config.toml
arch = "convnext"
adamw_lr_other_params = 0.0021
lr_schedule = "wsd"
Rows from block 6, named by matrix and row number. Rows with one number belong to one neuron. Each number is 500 + 40 x the weight over the matrix's rms, rounded and kept within 0 to 999. All counts start at 0. Numbers have three digits each.
# gate: MLP gate (model.blocks.6.mlp.gate.weight, 1024x384), inputs 128-255
# fc1: MLP up (model.blocks.6.mlp.fc1.weight, 1024x384), inputs 128-255
# fc2: MLP down (model.blocks.6.mlp.fc2.weight, 384x1024, transposed), outputs 128-255
gate.34:528441486512436535601522571425509486452485451499443472503499504524494487498558483510509476562486518506545391387547482501554621491476404528479570491485506483475539544571441542479513537523432531505516529466560518446548498478573576519576502556412427575519432474497572531423476532457473424458487545458505551468568538502499506554449536499432541494467515460511494563510567502579460553575542
fc1.34:519455524495526524464558453461479516530436503548426495545524492519525479508440502481535476503473566501518510494453472510533513501509434581503494551492466501449488494573545471506570490539492553454428425585478487500467510498537539587518590466431363492542537533515548491457528490458415435533559538489473552482496491485511540495534518447543528471543455538473491519522453540590490419509526
fc2.34:462527544487526503527494443490454483543465474522487499522476511413476437456481497556550502435553485496520527505493445509455460531498496505466530385459547504416514514460480419462565468455595540514588566465475522504542422524499513526525550515513449470517473478521504555470518491525544483506487508497455496498480505516520521452541544590539462460533477480483492498449462477487494491577454
gate.35:522415509476565526446468555475531490527576521508513481509563472500517488513462547538584623539503500498506486494509529567525516492527449519497485499505514457476457466502506523531563493528474545468492469470504509546507520587533502506341520484460481517481450505450459469508510529510489449411468513596486478512515473553506506489549522419460455485486511439444494544466478521535469509514519
fc1.35:488533465505458507461499575522477478437495519525543422537546504497510489542469519461513535501524568478461574530469532499455476561492510504453520549513477448499512531538528590520505499527507513529506520441510477540487507543543512488554475552549481548516462500461536535577442544465514444531551458487462447436497539452401530560494533505563517548529524447475517455519494470475519520482426
fc2.35:506539528534545465426521523457483502525459537506509535512531530491531540510529567489488527495592616451547569511491553508501509428531502483484454534457525455565535466519490538498464530467511570501450528556495475487518509509477491460572577529556496394525521491497517504554556525541506536511501519452520472486514472492539481514503495523539502500525528460466551423479467491457533573493495
gate.36:479405486542523559502518525538501553461544512514495457468468454476486524449468494559522461466511499519519571514447523536560501465489511435542493475512454465437477490522530490506546528549555518497477397562522561471543512477537510466532462490570487551491455565465478522546465479431530486490460441508466597453549566508431465531516454547512485534518455590506507451523490550441451427493513
fc1.36:501440523509525547464484506532455531545495510391458470443501478450578525429469436520458437439463407480516474521498486465549555424442519475529505457527462496495537501516499549496466487540483600524521509554475564462530488439523500467470532454556457527470478537477458520530460505545535454596460452521483557498480547573489496475506464509509493554523458576488512471532489491454473541462508
fc2.36:527485503458439494438506587424518509504539493478544439496473469574446470449455511526481483541476445524486451472508579484487514529454586546515500510480545486554501471493514531460498483497572572494525495494506483458481518458455531562530526520479494508488532477516486535446506526430468500454516495500475423587511544515476454522527512475536520503530528455539437430473508543495492484447565
gate.37:440431491562458569621465506528554552566558540497487519491473485464485514457454483529475457479512518506513483493511463508542535511489490524508519455539513513512545505542497528506544492492502511398437487589466504433496532476516522451507498542475492537479485441507514518562402496465546439473438485460540556466529511586536576543471501494473485474501459488481546548469512533512481477492493
fc1.37:456553484438494416376521534483526471498534448498573537492529545505537506461519463401525524512489577464457535508413576477533530467513473517449493529495483509561464478472499537512427560477497462575527531417535479559493435614515470505457484499508514551465487469497531557505507492605538478505559529534473466501491527468492463476527453522527590495466511454505405478528462473494516526479531
fc2.37:473465475523541489517442539452530477554387576483476516449478470512556514458487517520491532519516477527472507500495498388508528593543527552440515423462487529466491547519468478479497467485434532526457513534455480469521472484426481504480417534462519508443502534388485509533491519579544476503527445541526495453565402488562500526502518480486527503555483545472555497461533492512490519454476
gate.38:477475472504483546533539502518474468558651430525491447563485494531529498516518502531444403491511503511529398488476573487554476478552473488566508471505479490496485521518498497508556537551544495527490393471546553463503445519510532388551491476524437494497510502489574553500488484464480449469489574485488501450506536501532457494498528540474536528524503459491503465507510471477504483492491
fc1.38:520537537501520553515502543535459491446474489491575488518518506469526477527435457415450434449611511530508514510525444470511493522492476465516489442475496513487506476517516525488507468445514459477494589554497519513521480486513534613444495530544507519500544502541452475533491484556497582454523389527437540507475498470453495518515460516469471477542598495498493499502513541529507591514503
fc2.38:474452512491400509574512488492469445442558502537534495489575553538490503496475527493500504510460515464447523463540528578464489432548531493497507553514437543477535452523537494482518521539471464507528453488505490547516514469494460586521382477466514502546445540500548436509494509494515452478543466489446468498465484532475517487453503474549441507523475498504539524439517556483442515467525
gate.39:514498480477504502536550514491466535426554505476423550495533476576519517473526486484522443433448514511502450529449493544539526595501485488542471497492469465488495462577562539504488524520487553507493500460509481427491509476401483528502493495472435477526479432507463510556519502583584480485555519459500547501540495518462486516442504519491467450515505453459490468472505507503471466496453
fc1.39:476448510475484529505508506512484503521412503480525455441447516506592476537601500506516388473488502513477504514497477484454476476493485476497518448501479472466512473573542504529523480453468498511515478444485492469516523451513510444503539557453531522516498517518483473529474501505528486507482545519538550515562556498512489546575477480492514420510534527472472498513499478513580454484482
fc2.39:496533524482530504534509549513448495472466463400514560515549523446467539452512447485475492536424526465520532532558495521558412475560544489513491441482468472482498486439479493573483480494508544485511500497492533543493496474534460477533430495520536419553442546476516509538544477492465475506497490562496534457496505524462499487498466527476544495504434471496543489486479549460505512481553
gate.40:484545435463492482625501538475532556438527436409517508566465442519513485496537510575464523466482442545503474552464491496419435475517494519510541426517493505470509505500446451494486504530538541498467540522454441376513563472475465476487477492431484502479523519456484489433486502480585427511474421479561424511528493474543515533508573485498501461468401537456537456496498534533533492515555
fc1.40:499478493517474441519538538482468499563541476461531538502519525466588501468525513534505465549419499493460488441564538474562517480523444479457502571467524475526407487527498554519423506514536487504565466435504434575386506472558446360493436482495430551525573547474492496387468512479495553472431543494556529516481430452516526478426525501436575449487531499513492478500488402465421494478478
fc2.40:516509510508556440531562423429526542490495450489441579534458516505542482509512552504496456492538503549478492522514469373448520448429512456518529498468448556597514521540521501463478515500554456505461491553563516516515496469508499455374497449533440507514537520508567438601457465522407463474506538460505542411461474462547509452508534524612514560506483441459528456474454521432467497565548
gate.41:509474489496529543524557417519572514500534550494573516552526484532548487498443564512550498574499483518456527424471466537507467541552434444426483529492483527537504548467526551479499477551452470499464434568501451533468487519532481421516509511552516491471508581525543477474565492491502497533489470478469539596495476541485498518535470515562512517485505595516489464482502475492467482516499
fc1.41:475434422576452520543473488485532529484514474479490415560504510538519462513500484508488494546509535511531539502537488464555423459490571536537454490547509485530559485501548570463426449432498563510524512543535516467499462521559436527543542524500461497490462470506526492477436504518550537496457483440476527431489498514503496621536509434548505434491427481530449501489524513514424565519557
fc2.41:454478517452436517553549520471475551517511449480589482500494527502522464461422456470507503515574513494468491485470496474512470458515551463427473513487457526531466489448490462406507505481517505521500488435437501485505538500485542540503529515473479448471530584505525516509506561516484498494521493476580503470414530491494474429486523545453482532520488481500490475573484439501381479499471
gate.42:486452550499500497528540471537506521476516444474553476485481506524537483483531487509519531547550521498496485512477438520480547499523501527436444490530509458506489448515534454492535556458528513499554511569470506522557519457486480506503491550452489526483499511467493494490477495515488477576503498485463488528545508491532485520504514481531443601537520528486434479490472496524514509530547
fc1.42:458473559546437478509533574529486535525485475523596477488491541534532465531549477496492560532526507515483473468481472509490539467499473510462467503479484486532543501477516422522504541527547538550536505527482505476563508515453473540501462499492464511468503545459500529543474505535451471547495523445443475539494460488535490529494532509577427569524513502489449476499490508488533478514529
fc2.42:490489529478491515476516484504583543465504495449553386503482505498519488483499477528484489508568467463495509476484499510491496476482464489470517448472418543444508460438443508484478517478500556473465518556493517417517470525490513457532543468500571485484545498477488491528481469531482482514512535497530546519482494510507474509519472491458516534481490466498501493469492423542487516504467
gate.43:502538499501542536477420516563462487537530468463489518452423557493500462514517460448525533496484449501539565504471376549466541524492461412472485514528489522494550487558599477518538543462491469509474501515520489484501460468473523487538427512524520456520476492530508525533517515520487512533475492532537475493514448454473503500490502502516479502480498510491559457494478490430505466407454
fc1.43:511456477452465470446475512514526472519489524461465511544495448461494471473623450498533523555512515547459564472528495419446477500544510503479503538543460549528497504557554454530481567491489488571497565443507512508516504470435406429429482515401562491487453505507532547512524435476385449482477455487496545503471439481456526556461540521494461513475500551539543517498466471541504512490508
fc2.43:448489509465542521511476531499464573490521558487519453495489503518515529462482490491492507433484512523475453522449555584522531592506532551494502492453473462453518511512491511479509482486538424478484522537468524537506488520487562539475547510527537467522460526499482491487478452464473526551560490502496519505506514525450504448529496429525482483543487492550508528530536521503520512515501
gate.44:504434520535491530498487491482414529583458515457515484542399518487478475476530519517471521516490483522541442490489556461578478551464512508525473451520531475496467466522496489538485439525526555477478476514483494428459566578452481525475476494534458559465542479490536502389482528549556501436391531572511539549521541535476484514555556523473541353488511501547535502549513553521501508523494
fc1.44:473558475508492546496560552518523514483546510531385552506517444435476560567485474431551507470492446489444479459490522542476540510532464558480493462464498525500491515476438508501463439452457476469536467459522502534498454506458468551556497477483463527441478462541527532486504501486570500464471547507494417441501521409561483460483473530484452495525535637485436506483510443449446481477541
fc2.44:470524621467507453539494523518471541434509456534533408493535473492540532402501482521512493537442523500517508542504512552503473492449551410395463491497510575444498455577483508472526452501496485494549424463502475495463514493609576458475500452470502526462463460498544458541526414472463498538546498484547534536477512443454459492487527510493497547498517518528539504428439543489510504470503
gate.45:478425497536492488532544516470496528543586509478481428583508461551447457542518457544559438534449582468495418546474435523554492533495472511512523500539522410481535524594544434471560496531470488535535500513505560467519517514446460482542482447523531487491461469501441544426483486451472467504479557531423495505516557498543491544555514506466577414482515546517479549497492456478519488472525
fc1.45:508459511513532553593421466485463506469521511471493540566468506482525524486453483500487551438571492523492551539546490491508535439524523489547468487470526516537503466472422485492465548475484520525529531451524505450504454477483493507498511479497508473497431497475537468497499492506384525515526508522444459524530474499473506535513495516477459573513502525526429473492523490511463537517491
fc2.45:408497535487487457526539523520508510525617566537534511567537450489488447481495445481516493500513526563487561531493455563517488554603569490469402543543417597506439458449438469461566479460539452543486496527522492514435511508526567447506492536437502546496462538480487476543494464524511533518516456522472574572440487483521482448474503403530371518527465480477547513538503532559437492482423
gate.46:525571520515487498415520501522534512517519536477472500545488503529478476623510521483455463505523498499526464486463528462526552527407437520482447417472520501377506483525497476488494409557536507517461499577503511515473538542482523525518470515476456502521474489528488559496503484471461433543544458529475518457482550475508524487548498497515500390485476496505514425535556539463436516508507
fc1.46:527432503479477499550545559458497467467520455448447495469442468501466489462467457521531480531441529576510498532498463476505549463455514554505561531477460449511575467502461531487417557506508454490572476522514506483489539469515510534484470542507513503500426451481483484460527522483433526520490419438529439459523547493474443501490524498484526521487513481500480543546527543564499518512488
fc2.46:501501559470421483547538573555436467488543516495466397498417540477529548478488498564525514541501540528537538439468465501493502511506490435464526433539539484412482488571570535477494456509547530443575546522449518506563479520535534520493518465504508479525458493508461445495476448469526468554551439495477522498541492454408548462496487527484438473466503460524472486512603473500515490464571
gate.47:544538485486583543531556483486564537501536502472486561453423452512556559487610458517529564492553576555437567542499474543515413491393493436541458530512502526500542517455531502516563516530479501486453490507458538562558498529477480432533508463547525487518463500496489483549561507498541513554460552513472441561494475520496424441463475463506511451508451519522564519502448494518479473399446
fc1.47:558479561452506519431459459545486489543506543524560539438529491458462497430438532535564502455529519517474418475510471493550536518556447485478510571486524527533480487521490520501511467513485478588461516474484507459474500519490473448440410495562421514482580494506526600480545458533460499483526514541572480493522448525546514559481517547543473601442481579476579485511513458408507399508453
fc2.47:517521575498529445469476421540495475435542500502508479522564453567499543461487569514473562527529530483546550458457355521518481489437551513482436540511511477476512464496426494515531482514553508462469499461532557564498548520472555525476553505528535423488483565508518515493448444436506462504539533521515543522516487616532487475507478479444490542491504493487481528443514492527502508483522
gate.48:457426522484460551510515523567508504522548446472505425463480506588473486417489446609496485560457519494494534459511530584509467520522550538503553538497471498537407498589512434540613350509476449506546495444513543417382469482469484491597467484614470462500496517428443468502517549461532461406484501542575470451493502550478462494502518476462580415495461593486587515429520549505564454504465
fc1.48:518526611456502496444470497542519509539422464529466462493525497477435515460509460566456431445504421485496542448536454614512447517507563496456505453514454493521540486481528521507496312515514523512517541406467513540412549476532561473475449521532583436475484505466519474555406522568454469442469466508541503583497447533507547448449457471464443530480388488517415459473542468613508515434591
fc2.48:577466620483542541603586418471476484505553572514534505493538504553452497479459541525529500510443490471496419489515490481475439512495534507553487562509475516494520437491458476519579575457503538545496461546435508522531500533537451548497520499480589537509449531509520541504528554438497489472515488497463390529539502528465495498549519449570569520558433411491529580485526622477521541401486
gate.49:475572498494563512484459515486519578485519537536436489459515487496557465490496514588458465554615475488536543538475582425543478514480480482502526504516506558552499533540536534503420493515478523476464530495478488462549513420545527507530549523481450496552428425526499458540395496484565512533491477553492458547519524554439516549487478454462464423487508545415383548479517491482519538424442
fc1.49:517507562500496534441603526539473511464498477553485562604487515476485503617505508569452523483585515511434548511539454550491519541516531559471486514525499535437501475588479514482528569475494504540486479496483463510463483542507544494449443501442497496511441474510537512516555469543534419498487495477517587515514519477497452490483445485481504541468572473480571408509499507522494496514523
fc2.49:467479547508483531482500480524518483579472499435547557456535467487555467458499488525529520483540413585552551526553461576524465596521441536530491482528488525573549489479579399510492560556481541546536507504567517476485444490546469444427481488520450495447463486510466419513506445493533471476566421478422490502440517466494445488510495546521482438485431594461475467460464489583478517493479
gate.50:516432497490433590523557498558419514550458490454563474540467474575594521513557570543502459467490523490529553511509453468505548503457502516478467512474557488408514535669495494496554501507507596487547405426511458461499535503530502385534401481573481430523515482470424509519519520536585433481458507496531600484521488476510556517523526523454542425440489474514494457500508466478464490573503
fc1.50:488454515516376496470563494534479534526468562529474481535492453571496524545541497480484435429502554535505501473539485559444504573549543504514533468484520521450492479539516517443506359538470599507435389424483533447468486493506522457541469491534474398476546464443473544537483474565487516526470507482517665420496498540521506473489530470457493434475408448525531527482528492508445474530474
fc2.50:522504460493484429525488492506517520492499477460453540513464526490547512528509455584464498433406490533493449475491525522437500386507550499481453504545494530522499499514468542484465511598621527523538545452501506472477505476558628493567585531485465478530502499552484507468554453475508477544476442472446518449436524473505493516532472517447532501440506522589441515471492532475511431494544
gate.51:469488522493516464515516475498455407574535526497582485518484501478479496508577513492462459464548490450426494497519445462511527597478435524587449420499523468488515525552470536500496534496476420516563540515516474469496501531503538404455533498522524504449544486479507452500516491554491448432546481535497552532528490499525476555489475526484482482463572487475506513513459490509537537526530
fc1.51:457438515516469472525470534485488463496479498496555529480518521539500456556494511501541578543486459469462487498405468409567499574478430503499550476523481484475503478462577546482451574533574488469534445509475480439549484541524502555483489508586486517448450489497409426516508523536499563468589422464511597444486545500467514534479512530502521575460509468514534484491473494521494469529538
fc2.51:465489485461535467552456530537508494490518475467498515482558575524422497556476567467580475520568475533460499429493503435440456502495484476535457531493531509493522578498486451493521477517557491467510541447543477466558524526488526500452453490553534436464560528466523421541468568530519492400562490470446487471467526542530530495495532413498531498520533560547616418503565491474437528474534
gate.52:497473531448512570559462506507492569511515507483414469517476566496484479511469511482529410578471522515520523503473522461485480474498453484574527445508447567538509482483486547491415406520509459454453533478514543486496503528506482519538530520540507564517472477498507538506490543526497502508468550514464483494531518570437536554531582535484476452472506587460464542524475468458554498520468
fc1.52:471513661527514442512549494525585500499501534481514543541464514485426527478516455533512608446514513469439478563527442566490479527516521517427514541497516496499445491537559454481502568459484493545579505503486414541525477592497509492404508482468470473525465480517467452480543508524463453464508422523489478482488535551560464441506446483515501547507501512483526533544506498544511556519526
fc2.52:467519517555447460467522609520487422515632538478484483530530548514515487468504512615495552496401531465510504499478467495548549545466457555526459510449462550467525478452515426509594470516500528478481482497443470367509472497540484510437531475477487475501480446470517486494514600603479482557494391521449532573490471500518434529524522480550515474497528511538372532515486491555460515560497
gate.53:488498492490519512451563515437565386526473525455584497490485479493478486527432466523518494483478707498494431512461452484492489562484477438486500459506455469551441542575515448504577415530433482526489481500497582497515478493454519510429485428533479508419591559468550548541556521457506466490539445485398390469510545475438457523504543543515498488468445533518502535532486477482444478477505
fc1.53:487503501502502450423451494492571436436513467446561510466451495465405527493491498585535574512540599522492453566528448468511555500456481476512477578525498475523492537612528539522561507593495517511520507551522569485499510446487433494483541492567451527501555471473580517482488520483463518509475513454507455542526525527507488529475578516517483476466478476515484473514438499464464514442517
fc2.53:498483447472554487485553570504517576432479543504448501453498552535431507472512501571470482466502408509509521509486458440469503517526455433526507569468561505466533494500573544476533526459585470537523507606550540442511464526542525496486381503494538480532540516486510536470458521508572526498530493462506463591535520516403480472500528500497485504490529497541534501520476527497570553529527
gate.54:516454498491494508588476506517492533489578530531500569470445434503455479571503465515427516498521452553502496535534460527494496510560446481483488474483523429495554516519535456485487461522500538427494485465455536565537437526554501467493489478527498477540524459510502524559512522524569574542537499527455476499569453534550483449505470457520484472532431515414561497474500452506451485424407
fc1.54:523508494551493562508555428456517468450482490483420472541558523484523516458499521493444487558534508559490515474423532496481480473556587520482493441508527523458498485547500580503492568475451471553520492596477492530517553538452424513574565569435504405462516523521487483422519531457480533476522479483507526496460521451513481517523476478518488403526524490522490485533517480462479547438573
fc2.54:482458543492465511483425484485458491531541526531483505468570475446465483518567490496539476413448533513496460529583509582501459530523500460497475456477476406574535518510523497504538519467487518480504532519563529415476564525541532542480599527538479448470482493485505492483546458545489499511505502553502535517514558463556506522532456519515521482530472524442500559511403473453481522505456
gate.55:484510484530530518517458504508480544489435470455472474501450482579539484471489514485488533443455475525486530487461521461535444460500472471473542529491515541545520482549501525479615524567546464529474468545488491411505580513455470512551541518536480482422477508491475492514498512522456505490423551605476476601550510491562497498477525529547488454449493528492485545501527502465478441487500
fc1.55:522472528567566511472522518486519471459509529497577528513538494549493515533489518487510559505473498494472478574477461481462589492438473508434562467487459499457550469520491559496595582537521453492499547476490475569462539460501473577515586493525570487564495478499490494526502521412462490521516428595514444554516519521456448417527520523478393462537491574516495495473563517447490475522492
fc2.55:538498537467492561466532563588521481476538492497483504455611600493540501499490455495541435475504476474522506474495478584489581493515488482461480498568591547421527471543531579482567532431474501471435538532536488460506480495514528616413525544452456491527479535518578482542487560391540477483487419567427536572490503458491535505453536449482457515488481509435540545513460525429482473528525
gate.56:465496545414467544449472605557598467504437473569480422514479493553519434528502501536526492552468532492496445497483434534456517504491485547516479447462483480477592490560502489493539487515520525493498516529496446466555590506531533409459472517467476514525498493487510510546508484558515517488503421526522530502481523516464522565536499437522490536482556479550520439490581458572526511477554
fc1.56:500543473462502472486517555466499509565518518527439401492509525506530477457492472416488513476490503523532469441503509521533436511450422537517423567578526416477517492440556476500537448530475491507478587516507526490487520521509499423405486563541570527452461474511515561517628474444493501517536500493592487490496567439544459485580486513512545511418519513474503517532550478481545565526502
fc2.56:487509494522453566486499509406525504495510425495505551499516415490509536550535486525537519494519531553529486515500529602481506483498496496515517509462498456433482469520496522489494473475460513510509440531509510502589504544476465547521433513480492471518488498453490543522460444523502433472536479495576524412499534402479537508493495555527466501487503483464459473447450445513494525523550
gate.57:472546399519558564536520568476431442508585531480541515537485485533448510532444455513501452440519468474530432445491441486526597418430428465525482431479552453543490511529548517486483450515450480494490410475509485465547384514546483520536423557600483483515502485539505514544507478501497536469483451518478478465524427522566507482628464482455491375535488547468504512499481453473459486506510
fc1.57:476421471479455546445528482485513497474489505527425472573539455500500514505475508494509485561591600541463485476453521406513453409549517584592452412497487541547499493425498558465488458461512507541563526496472498565467535522475383534570591540477553538446435545509515473445484441491501499496580418543465532464512523551539509452474478534466536548530527472506438479555527475477503553527558
fc2.57:513505528516446457529482444507479495459505544568515522513523457503488527445404490441458522470458523540519483495460518620516514551536484500482511479481441542518518519529526539498528489497522472495468543519473507575502496477562557539490468497451599536531514529480482498490517565463514465517564564545524552461506531550489468493487442500493492472556549541498549620538495526528475510563517
gate.58:490478556471528549518539494459502470482533473568495514484474524490528521496555575513507508484521559487564502522509490461536546506462419487513461504488508520507499442476453480473459473502496494509510454482491481512498432518516497517526495548505482510505523459474513512521506463498492510476500518541463516512559529462465474537475465529522516554504496471487480494492497499486514431486474
fc1.58:483448450521531509449512491523479510483440485512503473488442464454521493496518494495485513456521506489466515526505510484471503490478502461471484533522514472517509501533500522485512501525477506493475507498529485509527534486492476550494497508516478467523432525540473466517506515477537452500510474489500524475480478491505533477497528512515525488487467535485504533504480474486521543564516
fc2.58:491482441524521436477506503493456521532516509544511533543479496485477510458527474536529543523512508450502468496486512454532470460474504460535526468488538526465525483481489489513458511482495478501490527497517517492491515516522467492464570501459469462539490510485526507517521512495501524518507510502463517514503500570516485493527510521479508494478498490499490511479475480492466434448459
gate.59:485440535474496446564494532444549526522486507422510459411504483511498423471556542491453586458385587426479478449527535555491480472535455523535563553497540519504458507586567496490472530533498510446500523438526539495497506425427467447510513534519396465525520485470467495461522448450460480461463585484545410480507505530512462443567511482528524569482576473513546471498485500477544490611536
fc1.59:530526452484541478515484432467543410481422508489543574405452476534510497483510556513508522520504416524521531471522426480491538493525495453468494517471485497561507475437495542522512690512472476546515492511474515592505491436475507482520492487476576485478444531525518468610444458525444479514488466452457457548501466470332555452457435511475493468436462477572449539495480473460418540488583
fc2.59:472448538541519502536410486506500504452513466519517515450565560518506570490472548453476482396599384426475496446504482455499444509515490452481476559557456558548513498553535544459474507536489435494479435495542510481473517502490465463381416447493498512441522529499568465508508569467486459462555377545538433477518470490488495519490482462446461478435500563456477481549503560504556508514532
gate.60:540523630513503456466508504527521490520539499521558500486472537501585547600500480426487502435532574473548505539546565524502512468390542462449480554483518546474530485490455454492562534505507490442531450524471495502465518518486485506496506421507476461565501532508507486471543506408450463540484550544424473412451511487468453532518517564495494484554482506495607442495541512501428531469542
fc1.60:477455477557498559489469497441516523445390531527527460554539516542537524438579483508464495504524552537499533515497457494472513435554506515510545589544484535528546507435447526499383502479468489527469520513498466438503514521472434552508569469448509506535488452466542548481471461501432453513539448426559486549475450497492534564482510445525483542521517560531433487498391502482487437527484
fc2.60:533446429450440521497494578487468530508505506474504400547509496522540495483423456418456460432533526525456521491457505641511511453550515457483505427462513468500510513451479490464509452473486483482534487496451537458516514478512590490452474483465549409518518462513564450509491477403437508550549465476606458508569562505527566492520529515430457494429481548426480537535555538493495464515503
gate.61:521399540492508479503503531523456580513521457472578484417458516506515467523546499475496615454460455516484492563522482488454579484432495489573471581495469517504456510540467463493526442553453514532476447483517562602542482544457556513438495493525469516528499507518556467437512511563450436508487452474466477516490476485507537483510478501518481496488528471498577568473579543468511481475495
fc1.61:465504429515458501445548532478455516566479464488571526445488523499502477468553535522487538539498578503466485421473500544532547466479425448511476438433532509535517497538497476486513460512498488505556440418532478607451510372501505512548366494529436443436578490477483498434484476527551591479482593495522574457495468497502479509468456536570503449540492459506514507505547494451476534556492
fc2.61:458479429460543507493451464490469498516531439506470484528490546505513493480492422541524543511557471475470520542495482502431483551478523486514531523531541476454500485465526538512430470430531497437458439575507484496474526502491471467530396397506455644523528586525498510498489471525461559555520491500476509524537456474518424541447504500487518479540487538461464534439356461497532489438509
gate.62:520526487495517542450524501495536520525609458431476402514498520495626501570622497478515562482427535530449499547467524469497479454553463520499497510468508530487564463503507585521394570475533527506495498419503475483491493508503439483533462540473535484444505413528569506493500552497414455418521479485506652544541514525526494484400456475493471427482457433540539448482496484479488507593503
fc1.62:541563521477537485454515494499520515539548476476456396541474500520658475519657512490534481489459566505470556535458521438518461477506472511525515542451522503480580484484479538523473537509484512511466487484535512485504516478497454529549461542430522439450552438491543508558533557497507395431519523509474681580533453532514526509426453517451487384493467457529531488491524432457507498575508
fc2.62:526557476500508493515455540538498623503458504527535507486483466521514491528486537470516509540631593497457509508479480549550430525500504515530515497518464587543488509465520430520447535522558529493482493509512508502506440481514499489575440460512512496460515494474561515534524481505489476523457529486539370489525494462466490507459532450501461565499403485485500472509510540537505529544524
gate.63:527526464544511430544528573472506467515549549492429516446467496535666491544520499475426463487517415488450527604504452452464580512525451422480537497510517432540514533450512517500524489536473517522488486456509503508449504532482474562562462476538532492484494511543464510565475519529469471517488423548468538535542498395512500469461429542537411495522413522539554486497491506399478461456508
fc1.63:479417514441409507385496557482537555525464563501603515503565456492469491507454465552500430583557498547469579467563586481522528553543553555554468552550512542468500549599554558526404454479461526513504475466552480485488501531403463405517580465436461513474499534504491463458559471444452557470519403446509435461468530513555465500478537474520550512464491482547476524491481506542457500555502
fc2.63:446595478483491487493474443549440486512501540488481482560506494501526528516521517477480461459394446526500443523539525642468578557437531504472485437506444434455497447499484544486487439423481472425470477499469489539520527464527523559426582471447444519550549506461484517530471537504444453520500514462460496474467491544587423486484479555526506461561573608488483580462500504474484530485502
gate.64:547439474445573525500515414605454502465525502511415504595485490478555512504633407557486556484571491457528499468529528497473492513538507514480510453488454426485569467565480492510581445444444492480450496507500516432447542494503441594529528486464485531518570445566541540547451538433590471497456500474555497507528495505447487534483565427514473559492538475511506535522493536445465478441457
fc1.64:513604499510485523512554475548533477513552491504388438535498493502486459572544481481441443411580536485505527501461516472403489495428512507467460474432462516509533495538436580478514466509424577495476421591526547406472517479555484546507562472482556494476435386553489489538459493441516460596501497465509612567542511483515452527500509423538450528480543561471527499527520546498456434418441
fc2.64:504529542499494386504506483509512574436574512507567438529492440526542441538436518504414491418463510489435622565486495515520411521551495545543515498531504455491533491458483465455565507496504542524497480471472500569565504502505440454557470487485581485476496498506517508437496472440567449485532500571572572586496548452487512481518548574551498438448471435499534537485525564518518548548488
gate.65:458449440468498557504427501507508558510548520482516488483460529518522512495432463551474469553559466501553502511503543476523511574573488483541486519508450524503559507469505502512493500491476525499528524590493502426558539528455488431468532470539433454473481491560491538492513524415469475501538467448459464526519565548551451551487501535503540474457529515503496489517478516400481496484521
fc1.65:477473527470493538571545462523543494505469541559511518558594499465574495540412519554516437517564430512450440507526529467466464533563524522502527469539520481475546540547514423547527503534459479578468497552512533597513476533459470451539520476566543523499462505493482514491551494455552456500559515510512480515495487514529503489507487476497557401503455474568521517504523515450507517430520
fc2.65:508476508505521531496437523512429478449495516427513589530487455526515520526457601541520464542583555549502472537489530475527488505462504435572464542544539494545463462505385463600521512503561430472551442493624537512561601537577502540463532516528395538555628508396535528515462470511555474543540523466489490485494489504519456438405490586497511512565538552448518556463589554511495531453445
gate.66:465490518501468493475511549482465573477527509500530444511524501468502485472428523532465572470511495537554483516481550518565472475536511511550491494479517470502466487553504501513475483525505480539545504501487480471559559508526500511512500458520482518455455469502507461534483495492484461501510505518427535479517540496492505523484463520575536457497496521494536485474495486443515498526547
fc1.66:451498523512535479515509470515446513488528500488488511452470468445500521511515491494493521500495444494493561476540453501412540482511480481575505519467482498527488490439601520538452463563510527524520502486478460503484543504508514516478529456509471525479450478496457528514452476520511473482523535542479499529548524466495509490478501517504495516513488525476538464496482467523529444578489
fc2.66:516569497525484484509515544450557518516481488505518564472458491502486516416515481499507500522486482451473467485508555516508480481485564465490518471488498459514491473521529480501544519519491502534519452469573479501507527522520527606526442496486534414494496482518473518526545494478527541511504519501493610530522448431483511494501531514447494499463443490521515560484461502493490415513497
gate.67:497472517466554494434467484492473490429557507457511448533467464416543443519439410543475512509407450573509509427459523521493511435499481481525523455506516463488513554547400438515481533542475476534487493564512499531500526546522479547526509460522533513455571485423473486489488610394526533465509449583514605531521489472468486546495535469489450462444519521499483488456512491516525519469481
fc1.67:535495495488495451506530475487518591471476488493459470499416499484427478477568506447516549536480565476496513506533485546459465494503503500591440562471519471487510498504531429534511533545507475498445521502534524487453587476513457546476514471558641521507583440467488427523503494515552453473442499505468506516469569468482497475513504509540517441509459569488495445506486542454480468519543
fc2.67:454526513471517524490501583515498474472542564480533533530491508441484519548544507473465425426506481450523463450475562538524549509511507512505505438508396497454529529523439532499490474481525460470531560506526524598450490513489499501512409542514492454461557526499494477503515533488541516488470518494440500496524484524481473531515439448556486566501537451507623523522489463396469475470422
gate.68:508517547513476544522456437537519478590565537446530465421451479540512509521567560541519547521477493488551544479394476482506447565480494487510533443451483458472496505567443549494510493601493491405547446587522452500500513571505532385488421534451401489505444504435507477545531555486490527514470459524439501559538583560508452489537484542488530539470493564525472421508504520448467518470548
fc1.68:476439502454505483508448493480459437682415540473624457513593544511500522581470485501499492479466502530491481499502511470493579559479451444518482577530481450452489516538496578498467545516530406481499445510478450487536495501461534438444532499500408538537487500483465501463512652541500468517430448447489515502478552442529518555565527573492545530467518553491528494499516550470462525502531
fc2.68:534507467480473546511477491469517500463474460492373538466444548507417421480491529472559422378518478469460518459530455448439591485594515520467519550452456436507468534485499487479483488498486502516459529462542512573446475545494561524534605532504508446539553517511499522517487448449508525498512532477533520489516500566509485486473515395553478540496426515506506432540476472516518515579517